config.yaml
encoder_arch: "efficientnet"
model: "audio captioner"
dataset: "synthesized solo parts of chorales (CocoChorales)"
train_examples: 39062
n_mels: 64
hop_length: 320
input: "log_mel"
spec_augment: true
win_length: 400
tokenizer: "word"
vocab_size: 56
encoder_norm: "groupnorm"
encoder_activation: "relu"
encoder_weight_standardization: false
encoder_channel_attention: "se"
encoder_depths: [2, 3, 4, 2]
encoder_kernel_size: 5
encoder_stem: "deep"
encoder_expansion: 3
encoder_widths: [24, 32, 48, 80]
fusion: "cross_attention"
label_smoothing: 0.1
decoder_width: 384
decoder_layers: 8
decoder_norm: "layernorm"
decoder_norm_position: "pre"
decoder_activation: "gelu"
decoder_mlp_ratio: 4
decoder_head_dim: 64
decoder_fused_qkv: false
decoder_bias: "none"
decoder_qk_norm: false
decoder_layer_scale_init: 1.0
decoder_parallel_block: false
decoder_inner_norm: false
decoder_kv_group_size: 2
decoder_positions: "learned"
decoder_cross_attention_every: 1
decoder_tie_embeddings: true
init: "small_normal"
residual_init: "zero_last"
optimizer: "soap"
beta2: 0.95
lr: 0.0021
beta1: 0.95
shampoo_beta: 0.95
eps: 1e-08
precondition_frequency: 16
max_precond_dim: 1536
one_sided: false
adamw_lr_other_params: 0.00087
steps: 7900
batch_size: 128
epochs: 25.9
lr_schedule: "wsd"
decay_fraction: 0.2
final_lr_fraction: 0.05
warmup_steps: 1580
weight_decay: 0.06
adamw_weight_decay_other_params: 0.05
Rows from block 4 of the audio encoder of a small audio captioner, named by matrix and row number. Rows with one number belong to one channel. Each number is 500 + 25 x the weight over its row's rms, rounded and kept within 0 to 999. All counts start at 0. Numbers have three digits each. After the name is the row's rms in percent of the matrix's.
After each channel's rows are labels from the 100 clips, of 14976, where the channel reaches its highest value: "responds to" is what is common among them. Only what is clearly more common there than usual is listed. The data: synthesized solo parts of chorales (CocoChorales).
# convs0: expand pointwise conv (encoder.blocks.4.convs.0.weight, 96x32x1x1), inputs 0-31
# convs1: depthwise 5x5 conv (encoder.blocks.4.convs.1.weight, 96x1x5x5, trained with AdamW), a 5x5 kernel
# convs2: project pointwise conv (encoder.blocks.4.convs.2.weight, 32x96x1x1, transposed), outputs 0-31

convs0.17 111:459525542505495488507515492526525507486474497491541500513521440488500503452484547533517522521491
convs1.17 106:500490518478487524530544543483489523495479443505475526503467467483496474514
convs2.17 116:536486516514484449504458481501527483483456467476506518523522490467503488522505450503487497517455
responds to: note F5; clarinet

convs0.31 110:462485439557508523489486502526480520510520504491475549501485464500499516508487452485524495488496
convs1.31 108:485478562539462488505554485502503512495502485513492546510471505497486478521
convs2.31 102:463486490480466516512497490474488514505560518512476471513508480485454483507463466470521517460524
responds to: note F#5; note E5

convs0.94 093:509465482513476468466528502520519535504518527453530475553475498489515490476532537479500493480509
convs1.94 109:501498518449507514537519472506438518470514490496499461496493525458507484485
convs2.94 076:482492475472547483503485501485485521509471537554508479489482478514463463512527525459532477485511
responds to: note G3; bassoon; note A3

convs0.54 078:478524511524495474533526503521476496484480463460491535528474519513477449534457485489520478490517
convs1.54 104:456434473506491497511544498524527515508508482499518464475485513492485518464
convs2.54 089:510518503521495514461483492560511508514519483507549483526536499477495517495449502493493489519439
responds to: note G#4; trombone

convs0.4 118:479473498470470477459500466502515489534481501525528501535498496533519491566518496532498498472535
convs1.4 123:475532538521492479465517536478474503488511452509501492491510508452482458483
convs2.4 116:466507540479502476491491452442485510506504523500523489501512503505535480507468513526562482479478
responds to: note B3; tuba; note A3

convs0.72 119:473493503500525494494460463517504506526503482492521495565511531450522534471483474513499531512534
convs1.72 087:477510484512506492525463480556522496477473544522531504502469480542504486478
convs2.72 101:498509476487557520503514481482513489500506499488547514479459481562468468501494474489479479459502
responds to: note F#5; note F#4; note E5

convs0.82 094:503514466493521529483492497487492514548466474478521455451466492536534523493486511489541497512475
convs1.82 098:492522483503481518511510525467505457504505504512526549518497484445456469482
convs2.82 094:515482473510483502486480461506535466512500516500501560520471530485474483435470493498491472525503
responds to: note D#3; tuba; note F3; bassoon

convs0.61 117:514506503466458470543514490497510494483510451467497513512479485509445437502516531497500500487483
convs1.61 126:501536494535505521488454443530519495500465537520497500469529498487524485499
convs2.61 094:493500480520493524496495528511505544488510490488466529546497523502528492481486514496473561561526
responds to: note B3; cello; note F#3; note A3

convs0.67 102:489502516508455489490517552506514499526562477515476484495510476478480481464552532484497523500487
convs1.67 092:516456533495538489500496497518535515468495476474533568507484502497520488508
convs2.67 093:499512520489470465490518500446475502495525489501467500511468494561546463498504515470490461481501
responds to: note B3; note D#4; bassoon; note A3

convs0.18 098:484524476499515515469487506506522504458521502475574478526483513514523466469465528476519520515506
convs1.18 100:479500486521492481483488468464552502498485504517507457463471539453516497497
convs2.18 125:470508507477459484466486542501479536498494494534543496466525490484527475486455491517504452495501
responds to: note G#3; tuba; note A#3; note A3

convs0.92 096:466502556520478466505533485475498533474524490515479475495457464474536508526501502475514489520472
convs1.92 104:491472542495503514458477507529507552450486492480524492491480504488519515543
convs2.92 076:519519501504532544499505535516482541453499495548515508517444522532528509527510509507501514474517
responds to: note G3; tuba; note C5; note D5

convs0.88 087:470486473526518512500457532498499481512539515503476517508513517506501522489426468503449484487484
convs1.88 087:519498516490533474461501487529499517461556530493520523533480456512516502500
convs2.88 076:471513470531535537528488483498501452475468482480492488470496462511484475529466501529493513487543
responds to: note F#5; note F#4

convs0.26 107:520493530472580506524516507528492497458530530534502509503511466523476472482503524515507500499478
convs1.26 097:502464541480486542483463497508526500497477566514521516501502504523476482526
convs2.26 108:504539551534574517508494487487490528528501508472457513490521506462502487491483475497515513517490
responds to: note G#3; tuba; note C#3

convs0.42 090:501485488506513512502509542482492498503491513483543491471575501489497487441500501497554505515468
convs1.42 125:467481518463521501452492481495521517473491457495452497514522484489535495464
convs2.42 106:499503486417530477493486531473509542482503484516456515471497470485503490504484510513517494475468
responds to: note D4; tuba; note G#3; viola

convs0.35 104:483492527497467462550510527510539448490544493501451497503495538508485478527494500479485523495490
convs1.35 097:468504563514477509481481451546483505496519482490497463518507526505514471505
convs2.35 099:511484499519523496497504505525519493485545520543505538532542549528505497493514542484504527520548
responds to: note B3; note F#3; tuba; note A3

convs0.50 079:479499526488508452503501495460520521507497491500514499530471433504512524480506539482462459473520
convs1.50 124:481490475493495489490496469501484450452461512496514526539495477502526485448
convs2.50 095:473503487464491532486475530480479485500492457538467548501484529502545485535525503520521494521524
responds to: tuba; note G#3

convs0.14 111:482530488494466468524459513561494456495502493478478455491473527496495475487469494509495486476530
convs1.14 097:487470504488545477497463480531478474476484495514484492507461516531544540482
convs2.14 101:469505499514481509514490525473506533510559522511522493484518541552497525476455505544507502493525
responds to: note F4; note D#4; trombone; horn

convs0.79 109:541503454544525498499480502512488498516438476469512463493492465524508517525495505497480498543524
convs1.79 083:470497459495483504525495538500438481460480474533512546496496500501516501504
convs2.79 104:545523522525449472487491512470520524542503498522501470518506518477482533502479500493520508544547
responds to: note F#3; tuba

convs0.25 070:520520544469424531546531514502480522512525465501499486507523507510532523509518486499491495506485
convs1.25 077:501504457473477503480480519512528508509519459463516477509551485544518517474
convs2.25 090:503504497487496510488491494494545519505531513468485489534499505447455471443451486468498511485484
responds to: note F4; note E4; note G4

convs0.6 127:475493483530492511542491474498513458499541526468478486468522520530481527514518545530507528465493
convs1.6 124:470549472476489472567549495502482488480500483496518495492501504515499497465
convs2.6 113:459515475537458473479500512532541516495481488496505470450500482447528498486481520473500486516499
responds to: note B3; note C#4; cello; note A3

convs0.83 079:536495480516472545487524482485487467554504494491492477484498474512495562455482504508527486523490
convs1.83 087:508510507509478571513461512501536465476503531518507485476510522464488525509
convs2.83 081:498525551512495522504512509510471508445502482540514483449513528500483484505545534501457504483506
responds to: note F#3

convs0.53 092:517499513531506508514532492538506486529513487483526449511474570493530467510519503487527536504483
convs1.53 079:476444468486508518469467502520556520488537495485475483514470513489492499491
convs2.53 088:465484466483506491495484523511538507558519463521520489479492446492484502507503526538524474479531
responds to: note D4; tuba; note A3; note B2

convs0.70 109:511498453440491482541509508482498507483522553540488526484489473515478468489505503542521500491487
convs1.70 127:478487540502502485491518530468472447474538515511517461513485485519537502523
convs2.70 108:503498475458539492516519501511499480483522493475573517504487474503518526499474496513489465440509
responds to: note G#3; tuba; note C#4; note A#3

convs0.19 100:499489474504529498483455473495483530470500526495544496476450501523451500537501515513517500451511
convs1.19 104:482489482472481487532530528517449470550493520512528502521485477485500494460
convs2.19 114:454506475478499487515499497512461501451501480515482468559513498525549494515482542492498527516480
responds to: tuba; flute

convs0.89 123:531527514538487523533506504481499493529500501498525439493471475545553499472467518497514494502521
convs1.89 104:504514494497493510465473503505505466474494486484521579539485485466525479489
convs2.89 110:503498526549467458497519506496544513491484467549521513534482513521489490505454541490473500504506
responds to: tuba; note D#3; note D5

convs0.81 090:470490484467500493435508488491479510497465486527483507497530522524542503500494456540501460517474
convs1.81 097:478485520512487464548535536504509501511496479466464505483501502528454527467
convs2.81 100:489486476509514526528512473465485511517491541481529476469493442462451513473488500490497517502537
responds to: note B3; bassoon; tuba

convs0.10 102:529503530522463543442522483536500482482469521487519484499457468499513464512493510514536499491502
convs1.10 101:474521487501473515475523454454537549457502495498497471513497496499488476527
convs2.10 106:476498477508509531513495535523495511506486517496490503424474533493509486530477467466507464454503
responds to: note F#3; note F#4; note G#3

convs0.12 117:531474493505486451501496504509492504478513472491526434508486523527499545526489530482459504535478
convs1.12 100:491465493509510519486527493509484485473454515481488478532513519546540541466
convs2.12 104:530501505491507497500480519513488536472532493453486461507493513534519497506461531538539480555503
responds to: note D4; note A3

convs0.62 096:458488531500475510512532506527504538448490506456502506537494532501489509514532544476506496519463
convs1.62 099:482519511510524447512497474463505514535481445517503505448478510488521509504
convs2.62 092:493490507464480508511497511490469441433479438484502501487521493504495502469473480516481476495511
responds to: note G#3; cello; note C#3; note F#3

convs0.40 099:539449500487531495473492502546470502490529480480502497477519505540487522484480515517439516477486
convs1.40 126:535500464509515519520525514477518519518501538476500495465450475447486515508
convs2.40 109:491488466471492504491517477483489502530509474506527517499537508511576518522543472527528506515465
responds to: viola; note F4; note A4

convs0.86 094:475524544493509470512534506457552491532542499505521513526513451509495461492486522518509485486488
convs1.86 117:497496470505496526501486490520533489565547535517490539516471481508530503497
convs2.86 094:514523470525526535505468533524463522474458498502469488518504514507475483504509526434479499478486
responds to: note F4; viola; note D#4

convs0.85 077:487533525466509514484476529485498484520457487485453546501522459526476491476478507464502525528483
convs1.85 090:459477469501537489507515484473514498481512531443508504543477528497512519467
convs2.85 098:502494509529520473497529485467479470459465523462509548468448509515506478486470483509493472485494
responds to: note F5; note D#5; flute

convs0.2 120:465490433449502524514487497475524488493462497505502466504523499500523523473483505530528510458522
convs1.2 105:489493520485486457528559461470515483493503509498448515519512503517512464512
convs2.2 115:490489473499560498478499447496522513498536490477501508488424494500513502496519495472508505477461
responds to: note G3; note A3

convs0.36 092:510490496503524533500538436520495515477502541480522519508501485518459468455534501526511518484475
convs1.36 098:525478503525491582502524522528507464483484505523501510500496486511484479457
convs2.36 086:469489497497500470496510468526558502452483505518486502484526458455546501517518473494498486508536
responds to: viola; flute

convs0.48 116:487486491509482488463526485500488492496512485492536527473496504436540512483494525524457474555479
convs1.48 096:467497462509502518498480475474564477499456487485509522525520505514472461499
convs2.48 118:525512564527490473496512490526529522476505485502520501485483491553517541470473514535487475491528
responds to: tuba; note A3; note B3

convs0.69 079:469540560511444497466503491481522463483539486498520484489523488482537505499487516491502518492467
convs1.69 110:519519511450514465473511470513535486512451499487523479523505499482447501504
convs2.69 089:506487490492518485462516493519505540538519499533554472535504531534543465492509529496512530514497
responds to: note B3; tuba; note B4; note A#3

convs0.80 129:515492507454511539470502541500523479479503518506549557507529478503483472471520519518491522475482
convs1.80 096:496501457485504473532578524481502490490500493499488459484492507520499542490
convs2.80 117:490504504516451476511492479493511484501491524552563527517504532519481533510505517487477483535544
responds to: note G#3; note A#3; tuba; note G3

convs0.29 110:460470521500486500486478480513548500492483503522464489547483503441499496481512459466522505496532
convs1.29 091:488506534501506507477468500505533506470508552532496467495524452522547496511
convs2.29 106:470483512474505528516510493501483465500496495509527536457526556510461477494554480516486484470482
responds to: note D4; note E4; note C4

convs0.27 100:496517475468523545527516521549512494483475538497538502492468503502519473508537487550472513481500
convs1.27 103:493468574481476494474519503488477535518478466493503506500472523494495462519
convs2.27 121:527486489467504490501511475511513478483496461480497512463508496452507536472494505569467487465527
responds to: note G#3; tuba; note C#4; note F#3