Rows from block 5 of the text decoder of a small audio captioner, named by matrix and row number. Rows with one number belong to one neuron. Each number is 128 + 32 x the weight over its row's rms, rounded and kept within 0 to 255. All counts start at 0. Numbers have three digits each.
After each neuron's rows are labels from the 100 texts, of 14976, where the neuron reaches its highest value: "fires on" is the input token at the peak. Only what is clearly more common there than usual is listed. The data: synthesized solo parts of chorales (CocoChorales). In brackets: how many of the 100.
# fc1: MLP up (decoder.blocks.5.mlp.fc1.weight, 1536x384), inputs 308-383
# fc2: MLP down (decoder.blocks.5.mlp.fc2.weight, 384x1536, transposed), outputs 308-383

fc1.479:143116136090113064098153103166155098085099100068127122117170153162117119144153124111182143138119115184121140133135133151102161126122171087106179120115135095128131146118074137142179142119183129097120134124119145112152120064159101
fc2.479:140182100119133120135102181126152117160077143121119178090139138208113110155149144144104130084151174096147098092096108095072113182137096109178149141051087128112154131109164116108148090146161143100141151174156113125169133176198122
fires on: "5" (60); "f5" (16); "a5" (14); "d5" (9)

fc1.65:111141144170048119128153072121178123100168155154088116144132130139080142114138174144089088176134123175147149198165119183130125164179124128142099112147103058138166106163124128164130144135202155119191191108153161020171136143130110
fc2.65:119148162080201109091132143068113166141140146152123145158141128160179107138089117075148152146132131102144117121139182060108163149112132167143115118121135169133142135105123115172108059091129045110145138116158134188078161135174139
fires on: "#" (73); "g5" (8)

fc1.564:099133204154167119160109134135123138112153140091129076188089140098103102122163188165092141182133129078115118138153178138154124107141112168122117112139109128144132095132120177088071058137142114158092083135149116143125102132160116
fc2.564:182106092137180154114111146104136134201125128146144073111221132111021154123130147174124154084132137138116154146087129142201086049183206143123082132159175110179144224078143112162148141124098107138084157118082117040090142122116102
fires on: "b4" (31); "b3" (25); "4" (18); "a4" (11)

fc1.500:165151172123182082143160129123039112123161172151115126175119058163071097117112160153120190145177136126153112136159172139128099120095071080156147152128097143115090103114170162135145104174118120141119165144122101100099125165094119
fc2.500:080170133092111180079138136117159157160166076107141132117116205132130173204085100148093122149127115147136111141122167111085121146097113112147153139144153077151119116145125115105176131160098125158107124129082067080179111117134088
fires on: "a4" (47); "4" (26); "d4" (11)

fc1.595:166103101177145034121126112113113103101130113166189151092117153124151154112066088151100140167113191128148128106146110080126205137165106101142137139055179138134134163176130114135157126081137136213141089111171145153127128070113132
fc2.595:151149116099073117106113135117142162166086172131105127181163112135117094064185122145129133122163171138098167140159094170146124151118167107149189097140152140107107139130146154137110131146158110065154144218110119121104090154155194
fires on: "5" (45); "g5" (21)

fc1.379:089100157144099088094099099129182181160161168144099112190158087124109077143072162087103129077132127062133147159144077161100084151106130195142110099113110079170097119078179128144131126092132106146164162156161178147068090122120115
fc2.379:092149103173130171167136106117101120148140082157122119119114152125114131133112109174118148162098098120124123114168155086124191118174166093085146130158146128066183165088084145123156097132104141077129192066159088002150133179125140
fires on: "#" (97)

fc1.260:110104180150149107170128154148141109132132130133085140151098128177112119087081070102123066119077146132104109125080120124133076157075143138131103135142101135169112165134143103103137169108128141075106117163118137123092103138171129
fc2.260:128149046084137116075133106109131168163078128096166173111107125160157151177138172171126198095168128137152076099094126079126114080163152151175143113093114094127135149158143095174136101138079157154132141116227039101115126158121193
fires on: "<end>" (77); "b3" (7)

fc1.166:069114122105126081096089105107103133141123111103096113127087157158178139147090096087108109115145111156141082096072078100193138087151104115142107117152106136096135183096109097102093140049120102190145151173084154102197106086183159
fc2.166:195175091127117155134114126129140187159116104170147120135124119141133131133128091112180136125125081092138072126124196154086099165077098062130116178068097118167076148135131133119119125128128094162067074135136109074111133160150129
fires on: "b4" (88); "5" (8)

fc1.713:146103133195208122105181134064129181133126112143155106144095164123108095132150134143108155131122093154127109112096148148152114167091130126162139105146104157177180106155148113117175169157192086076115140142078100154161149124134075
fc2.713:110086120069069134153139152066107170158139126117133153148169094156152135105112177154166151100174182117132136196104188140123148096124058136119111174168116136102090146170119136151101117143102097120068127119140144101146124131131143
fires on: "3" (26); "g3" (23); "d3" (13); "b2" (8)

fc1.362:119109117131160089137154074143136163142128132105158119149191118086164151188191063173136093068114102160103113140185099105142066137104135183149075172078150127114154175132125133073098127072095126171142128122136120194143061116157140
fc2.362:111120095134188146141130186136105089116128116182114153147148111109125179147146091099111180149101134106124107163054160166123116095169143069142158103192099142175136153115067070047084144064136120137086153125090149058157148088081055
fires on: "5" (61); "4" (21); "e5" (11)

fc1.507:074144190133149091151136104123111171188166149160128051116138081147135140107130150125079159089090118123093152155143139153139105157137084164159161112145147096126154096159171094145167102153104149134138176092036136013081151141097170
fc2.507:112169153072212126124118128142119133138064134103096118131146099153066138104117106102125115147110053181123150103156143134145136110140094091140119181122149096083038165136169105125138117121109093137196155116095119170142158093094145
fires on: "#" (100)

fc1.613:099142169132124103092134096111154100106069168161109117177133159131122072151105101148116144122123161140192172104110155157111137103107130093083169055168150116108135196142093094079143109226157108157101171097086105116117105174114223
fc2.613:127103223140154094119125168180145133132136146124159108107077138125129112095117147138113128146130142145089096180101158151165119173144043132158137132154104105090142141083143066099063085156105092166077138049083105172123136172115156
fires on: "3" (18); "g4" (16); "g3" (12)

fc1.375:097118170104181116105124143116153142166100163117129096132118126097196180150116149099094180099114157155081085120152108099135102124108192105082120108172023081149119127120136116161125139135140147208096128123175116117103161132155179
fc2.375:127088138128083115145100156153134125089148111101103055099183167205132168114119146147188094161123152144109180142098131180148101136125154124165123058078175112083160137143125070125136118116114177115087122185133188096152126142136169
fires on: "5" (58); "f5" (22); "a5" (9)

fc1.616:127137127147111108082160105106156103123148146105114148146132144075135132125108177151149164157096140182113113163140168089089123126074053162130122124140143170133114122049125147180104098125152095046118077163186120113123107154120135
fc2.616:174131150135176111098139132096097202168118140082176062132153139124146157143150130107146129121160144114109132156132117117098163074167140131131140154131104105155118165138119120127151089109195096126159175096115118138173174093145142
fires on: "a4" (7)

fc1.504:121098114128072094124101153175123128178169133144169097188168049120089143105121171127146160090125145187144140162145137168089128179119095109098155106136110149146141168115150115157180105143152124129127136119125126118121150130158137
fc2.504:106169085184170140155198139132121170144115106118111126172133141145136076118147094080078152153075135122088139110145130130120177121060108164192090187117087143144072160150146170117160108106145103210151125092100164044113159177090114
fires on: "#" (99)

fc1.164:150152139123109081112147090102149091142097083087128134082097132083123125073115080119121071090159189038138130131134105145089134144135142133107140122138118197153088177185155145096104131131125213067106156188103133178156126114080124
fc2.164:087178151138119174162116119099127107124114111160095144120109163111127102083127171153094129098137111122101169108115141167150126130144147122127144172132142126120155166209189071137162134120154167105132078098114108060106142152085128
fires on: "5" (24); "g5" (22); "4" (14)

fc1.393:158134163120143128116150115069189157135158140111127157171104109185100135119113146171090083147159192214139179116068095121143153166123159130145212112084071119162154156142155083095115107123120073104180130164096138106141118095123154
fc2.393:125092124126143124149118159123152099099137154116153101151104126128162195190136143105156145102138171096128172105148198163101098198200078113167135155159149156155116111134123102107084139117121199150099141105135154138193169083136117
fires on: "b4" (57); "4" (16); "g4" (9); "f3" (8)

fc1.102:095111171099131033107167070122184140128157166082097134122119113114163168080130055137125123235139052156140146152118134129133129114101182166192061131145157098130151096099104121079089130137121141104161135161078082146153102173130070
fc2.102:132113115120189166099154093151136128124071121168106202148173147175132137144174113188161107053095101089105117080120112158101161151142111149110110180079097152146104083160117127131160088131106111162168136183139099105136120131184118
fires on: "3" (27); "5" (15); "4" (15); "b3" (9)

fc1.474:133095114152133097100078085189130116186124169117105135119132119148073127117148039051164134107161103132123126159112112153119134173067157118153107117144114192135108078151104096074169127096179074135124155112079091081159148113149154
fc2.474:112136094148114088160108062156126144143142099073113133121147127119216137188099137083176159150091130161114020149079097169148100124157143129110106117145141156117149133078099124115093154116140149101163202125174126193089120207096156
fires on: "#" (100)

fc1.695:122147155141114084127075134108073163114130060147200148179108098131108109090090129144101102127114195139095126114080154151097145108131171120192113053131123137114163122154148137106122135142150116160106129123124111172105074159150175
fc2.695:057176148124143141171162175117117123090114171094136121165100167110127064084083126133109131153171152151171104155134134101151122166157036113117195130125104128141113135070159135114170076177094120154104160182109180149135149148081133
fires on: "a4" (32); "e4" (26); "c5" (16); "f4" (12)

fc1.254:060127161134157097080126071041097179076085097091199112098092132122145161095122170108133143131108075124080101109159109124120146099124156151140111187120167141093071194088109101099135123083141100179142156161154147095103122075120106
fc2.254:176125176162099166113179124131191127206127130108079120138152078146116115158146089183124090115108164151153134145115169141140173144045148122081129134141175155222104124157140080116126113159108157130119109150120040144132127061082142
fires on: "<end>" (47); "e5" (27); "5" (8)

fc1.178:126126133111052175180138154123172123202124138142134086173126109146170049143101124099146108143084138145131184100079149111111122193105123129062114136148126178140089101143113145168196154100133106074138116087160140070175138081157129
fc2.178:080079133110127087130131105082130124174120163152067194100105163153065223147125123124148147077162175134090134153065104152138108088104110126177146083119116127131123094100162198087177123111134120126159188112162131120143103121109110
fires on: "#" (64); "d4" (19)

fc1.190:151112125135113065116147105091188140132104133135113128167134104128167129200057114107113109152086108144095139148143189103094151118153143141131139114117093147169213121144115150119126135129139102193093169132152093171075066102114127
fc2.190:127131135095086162127113143135143182126103209143113048166128159122134155096135124205143137106138165141098122092158143104132159135114102154133164185077154102158147201136130154092142141154084119152123094132109126051096158117156170
fires on: "3" (31); ":" (28); "b3" (24); "g3" (8)

fc1.618:135097105129152163115091141149136172162139140129097120114208164111157096138136115133152084122127112208119115152122162073140123122190079127052140113119072202087165171083092119126150162121068155171117111100095145126123150124117143
fc2.618:157136121145130113160137119122137114139149132154112072169088112144201118139123130185037158057046143133178135113106145080146186158105158074127090129128116071146098104107123116122195126068118185084152130084117140125078181104130137
fires on: "b4" (38); "4" (21); "d5" (20); "3" (7)

fc1.716:124179196147118092145143116116118099127149152163155102207098131112087134169146121119130137156117159065170190141126087142116073127090102135162094089157133081178068147108120135061135075162159125163139125127099092167116137074100052
fc2.716:103093053092093071165115049131185084136118089061154137161164110201125146134014124170144051131189157124120041145108181143137135144175153176123158099107119158074137133183138133144130137124111160129122048119152154160147108122123168
fires on: "b4" (62); "4" (23)

fc1.661:150110132167135059108119147148101160161134124118071131129055172108073174068088089128160161186097166189142148122125125102092143125157150199089064117087125111133140132110142117157121125130128113119121119140187124044127187123160162
fc2.661:063158210074133128133147127128128128132184148092096166166132144162121150199126122128156128156125128184045088154163120159152167119088121145170124126152150139148106114097107149121146043160108085114138089116142153106158095149105146
fires on: "a4" (29); "f4" (23); "4" (21); "d4" (11)

fc1.560:107103148122077132112170156051152146103144105182092135136175177094090148123163156142103128119078120114139110055135169137105160124135128111098126077110157110098158165134123130223177135096163139192159088102134136041093065120168098
fc2.560:084123090140162160138115098120147084109099142097072099098137090133183152111129064126171168142136121085128066094096115185135145152098137129163094112105139113086083080111134134113135085153079141153083176084142140134160113108059129
fires on: "3" (54); "c4" (25); "b3" (8)

fc1.365:142138117128189174069130126147071138190105174133073097134130119076075160133090116154154119174130132107152089134095068132097107140175153150169139085169165133153139114171119162070097168114137112104115174125156106132112162155186150
fc2.365:133111136102145132153121194110153090087108153172105183131090073152177139147064079104055147110153078126170094125111125112076082115139093114119150180100113136139094145108103159120126108089120102106195149129120118143112119102086074
fires on: "a4" (39); "4" (25); "5" (10)

fc1.90:116067093132132139111146137142212144123135075139139159169101141149138109211088152096171079144094153042124082117138114129060131107120116129131133089180086115145188106107154161080101121157180137045128103163091142104163135130160129
fc2.90:140132079114067153189112171137118084124186151149139076100128132085127122155144127119155131105173137137169140156145170122121149144173129103135113155188096157081146099106118100062117146139106109153137130140147148138104105150041126
fires on: "3" (45); "g3" (23); "e3" (10)

fc1.303:094143131155143112138124128174053097124111121208084103077118136134118151177082171093166155148120138184085120126122157097091145114144152187095139133160113110162166138130156166120122185046111070141067152154103139124117114073169171
fc2.303:101167161136094130159135116153193131121138097110148114127141123180112050077120155149151184094103142101113124104180080187137114103148131096174143096116150148144136049121097137053125068139084158131143115130171169093081128187053107
fires on: "<end>" (43); "b4" (17); "a3" (12)

fc1.686:108129117130152115130120192101134130128058154154133174079114099122104173155158169075072145164138151125141150163167135096131121154137145127150118124187189121143135155124093167110083105137095154151066090141136150111155165097111124
fc2.686:138149163160119057100130104124179156123122150101104067113146105162118142120084178167186113122124135090075094155133120151166174162118137175196144137141140150110139165149126184109124156093162139157142081154134096120100089104074110
fires on: "<end>" (80); "b3" (11); "3" (7)

fc1.615:113125172185077102131125135139117162127142148105142159190123126099132196095130140121146132137144133130169167127088102121144131185115111121128117160074035181101167095097096088119099122080185085091158082132107087077184105131123150
fc2.615:125137198140199090152131166064137154068079169138142106081109113166084152126090151155104130078139086134088044079153179116150080168082136131198109145124192091087137125163093084126134110155105123117110135089143125183149162104135076
fires on: "b4" (50); "4" (25); "b3" (17)

fc1.437:119086136138134176117056110133081162121156123145110104170125111104136166184091119133098117102128158130147113083118169110098137134147105086082153187160081122088151155126127092077161160149155091134157158146134164093120147153198175
fc2.437:177184116099123133124135104082144115072111177078117109109121152141064084144024100068132113103119077175112099178082075129129120101113152141134176161167120148191074121146121125181089079153122151099163108176101130141089101091097146
fires on: "#" (100)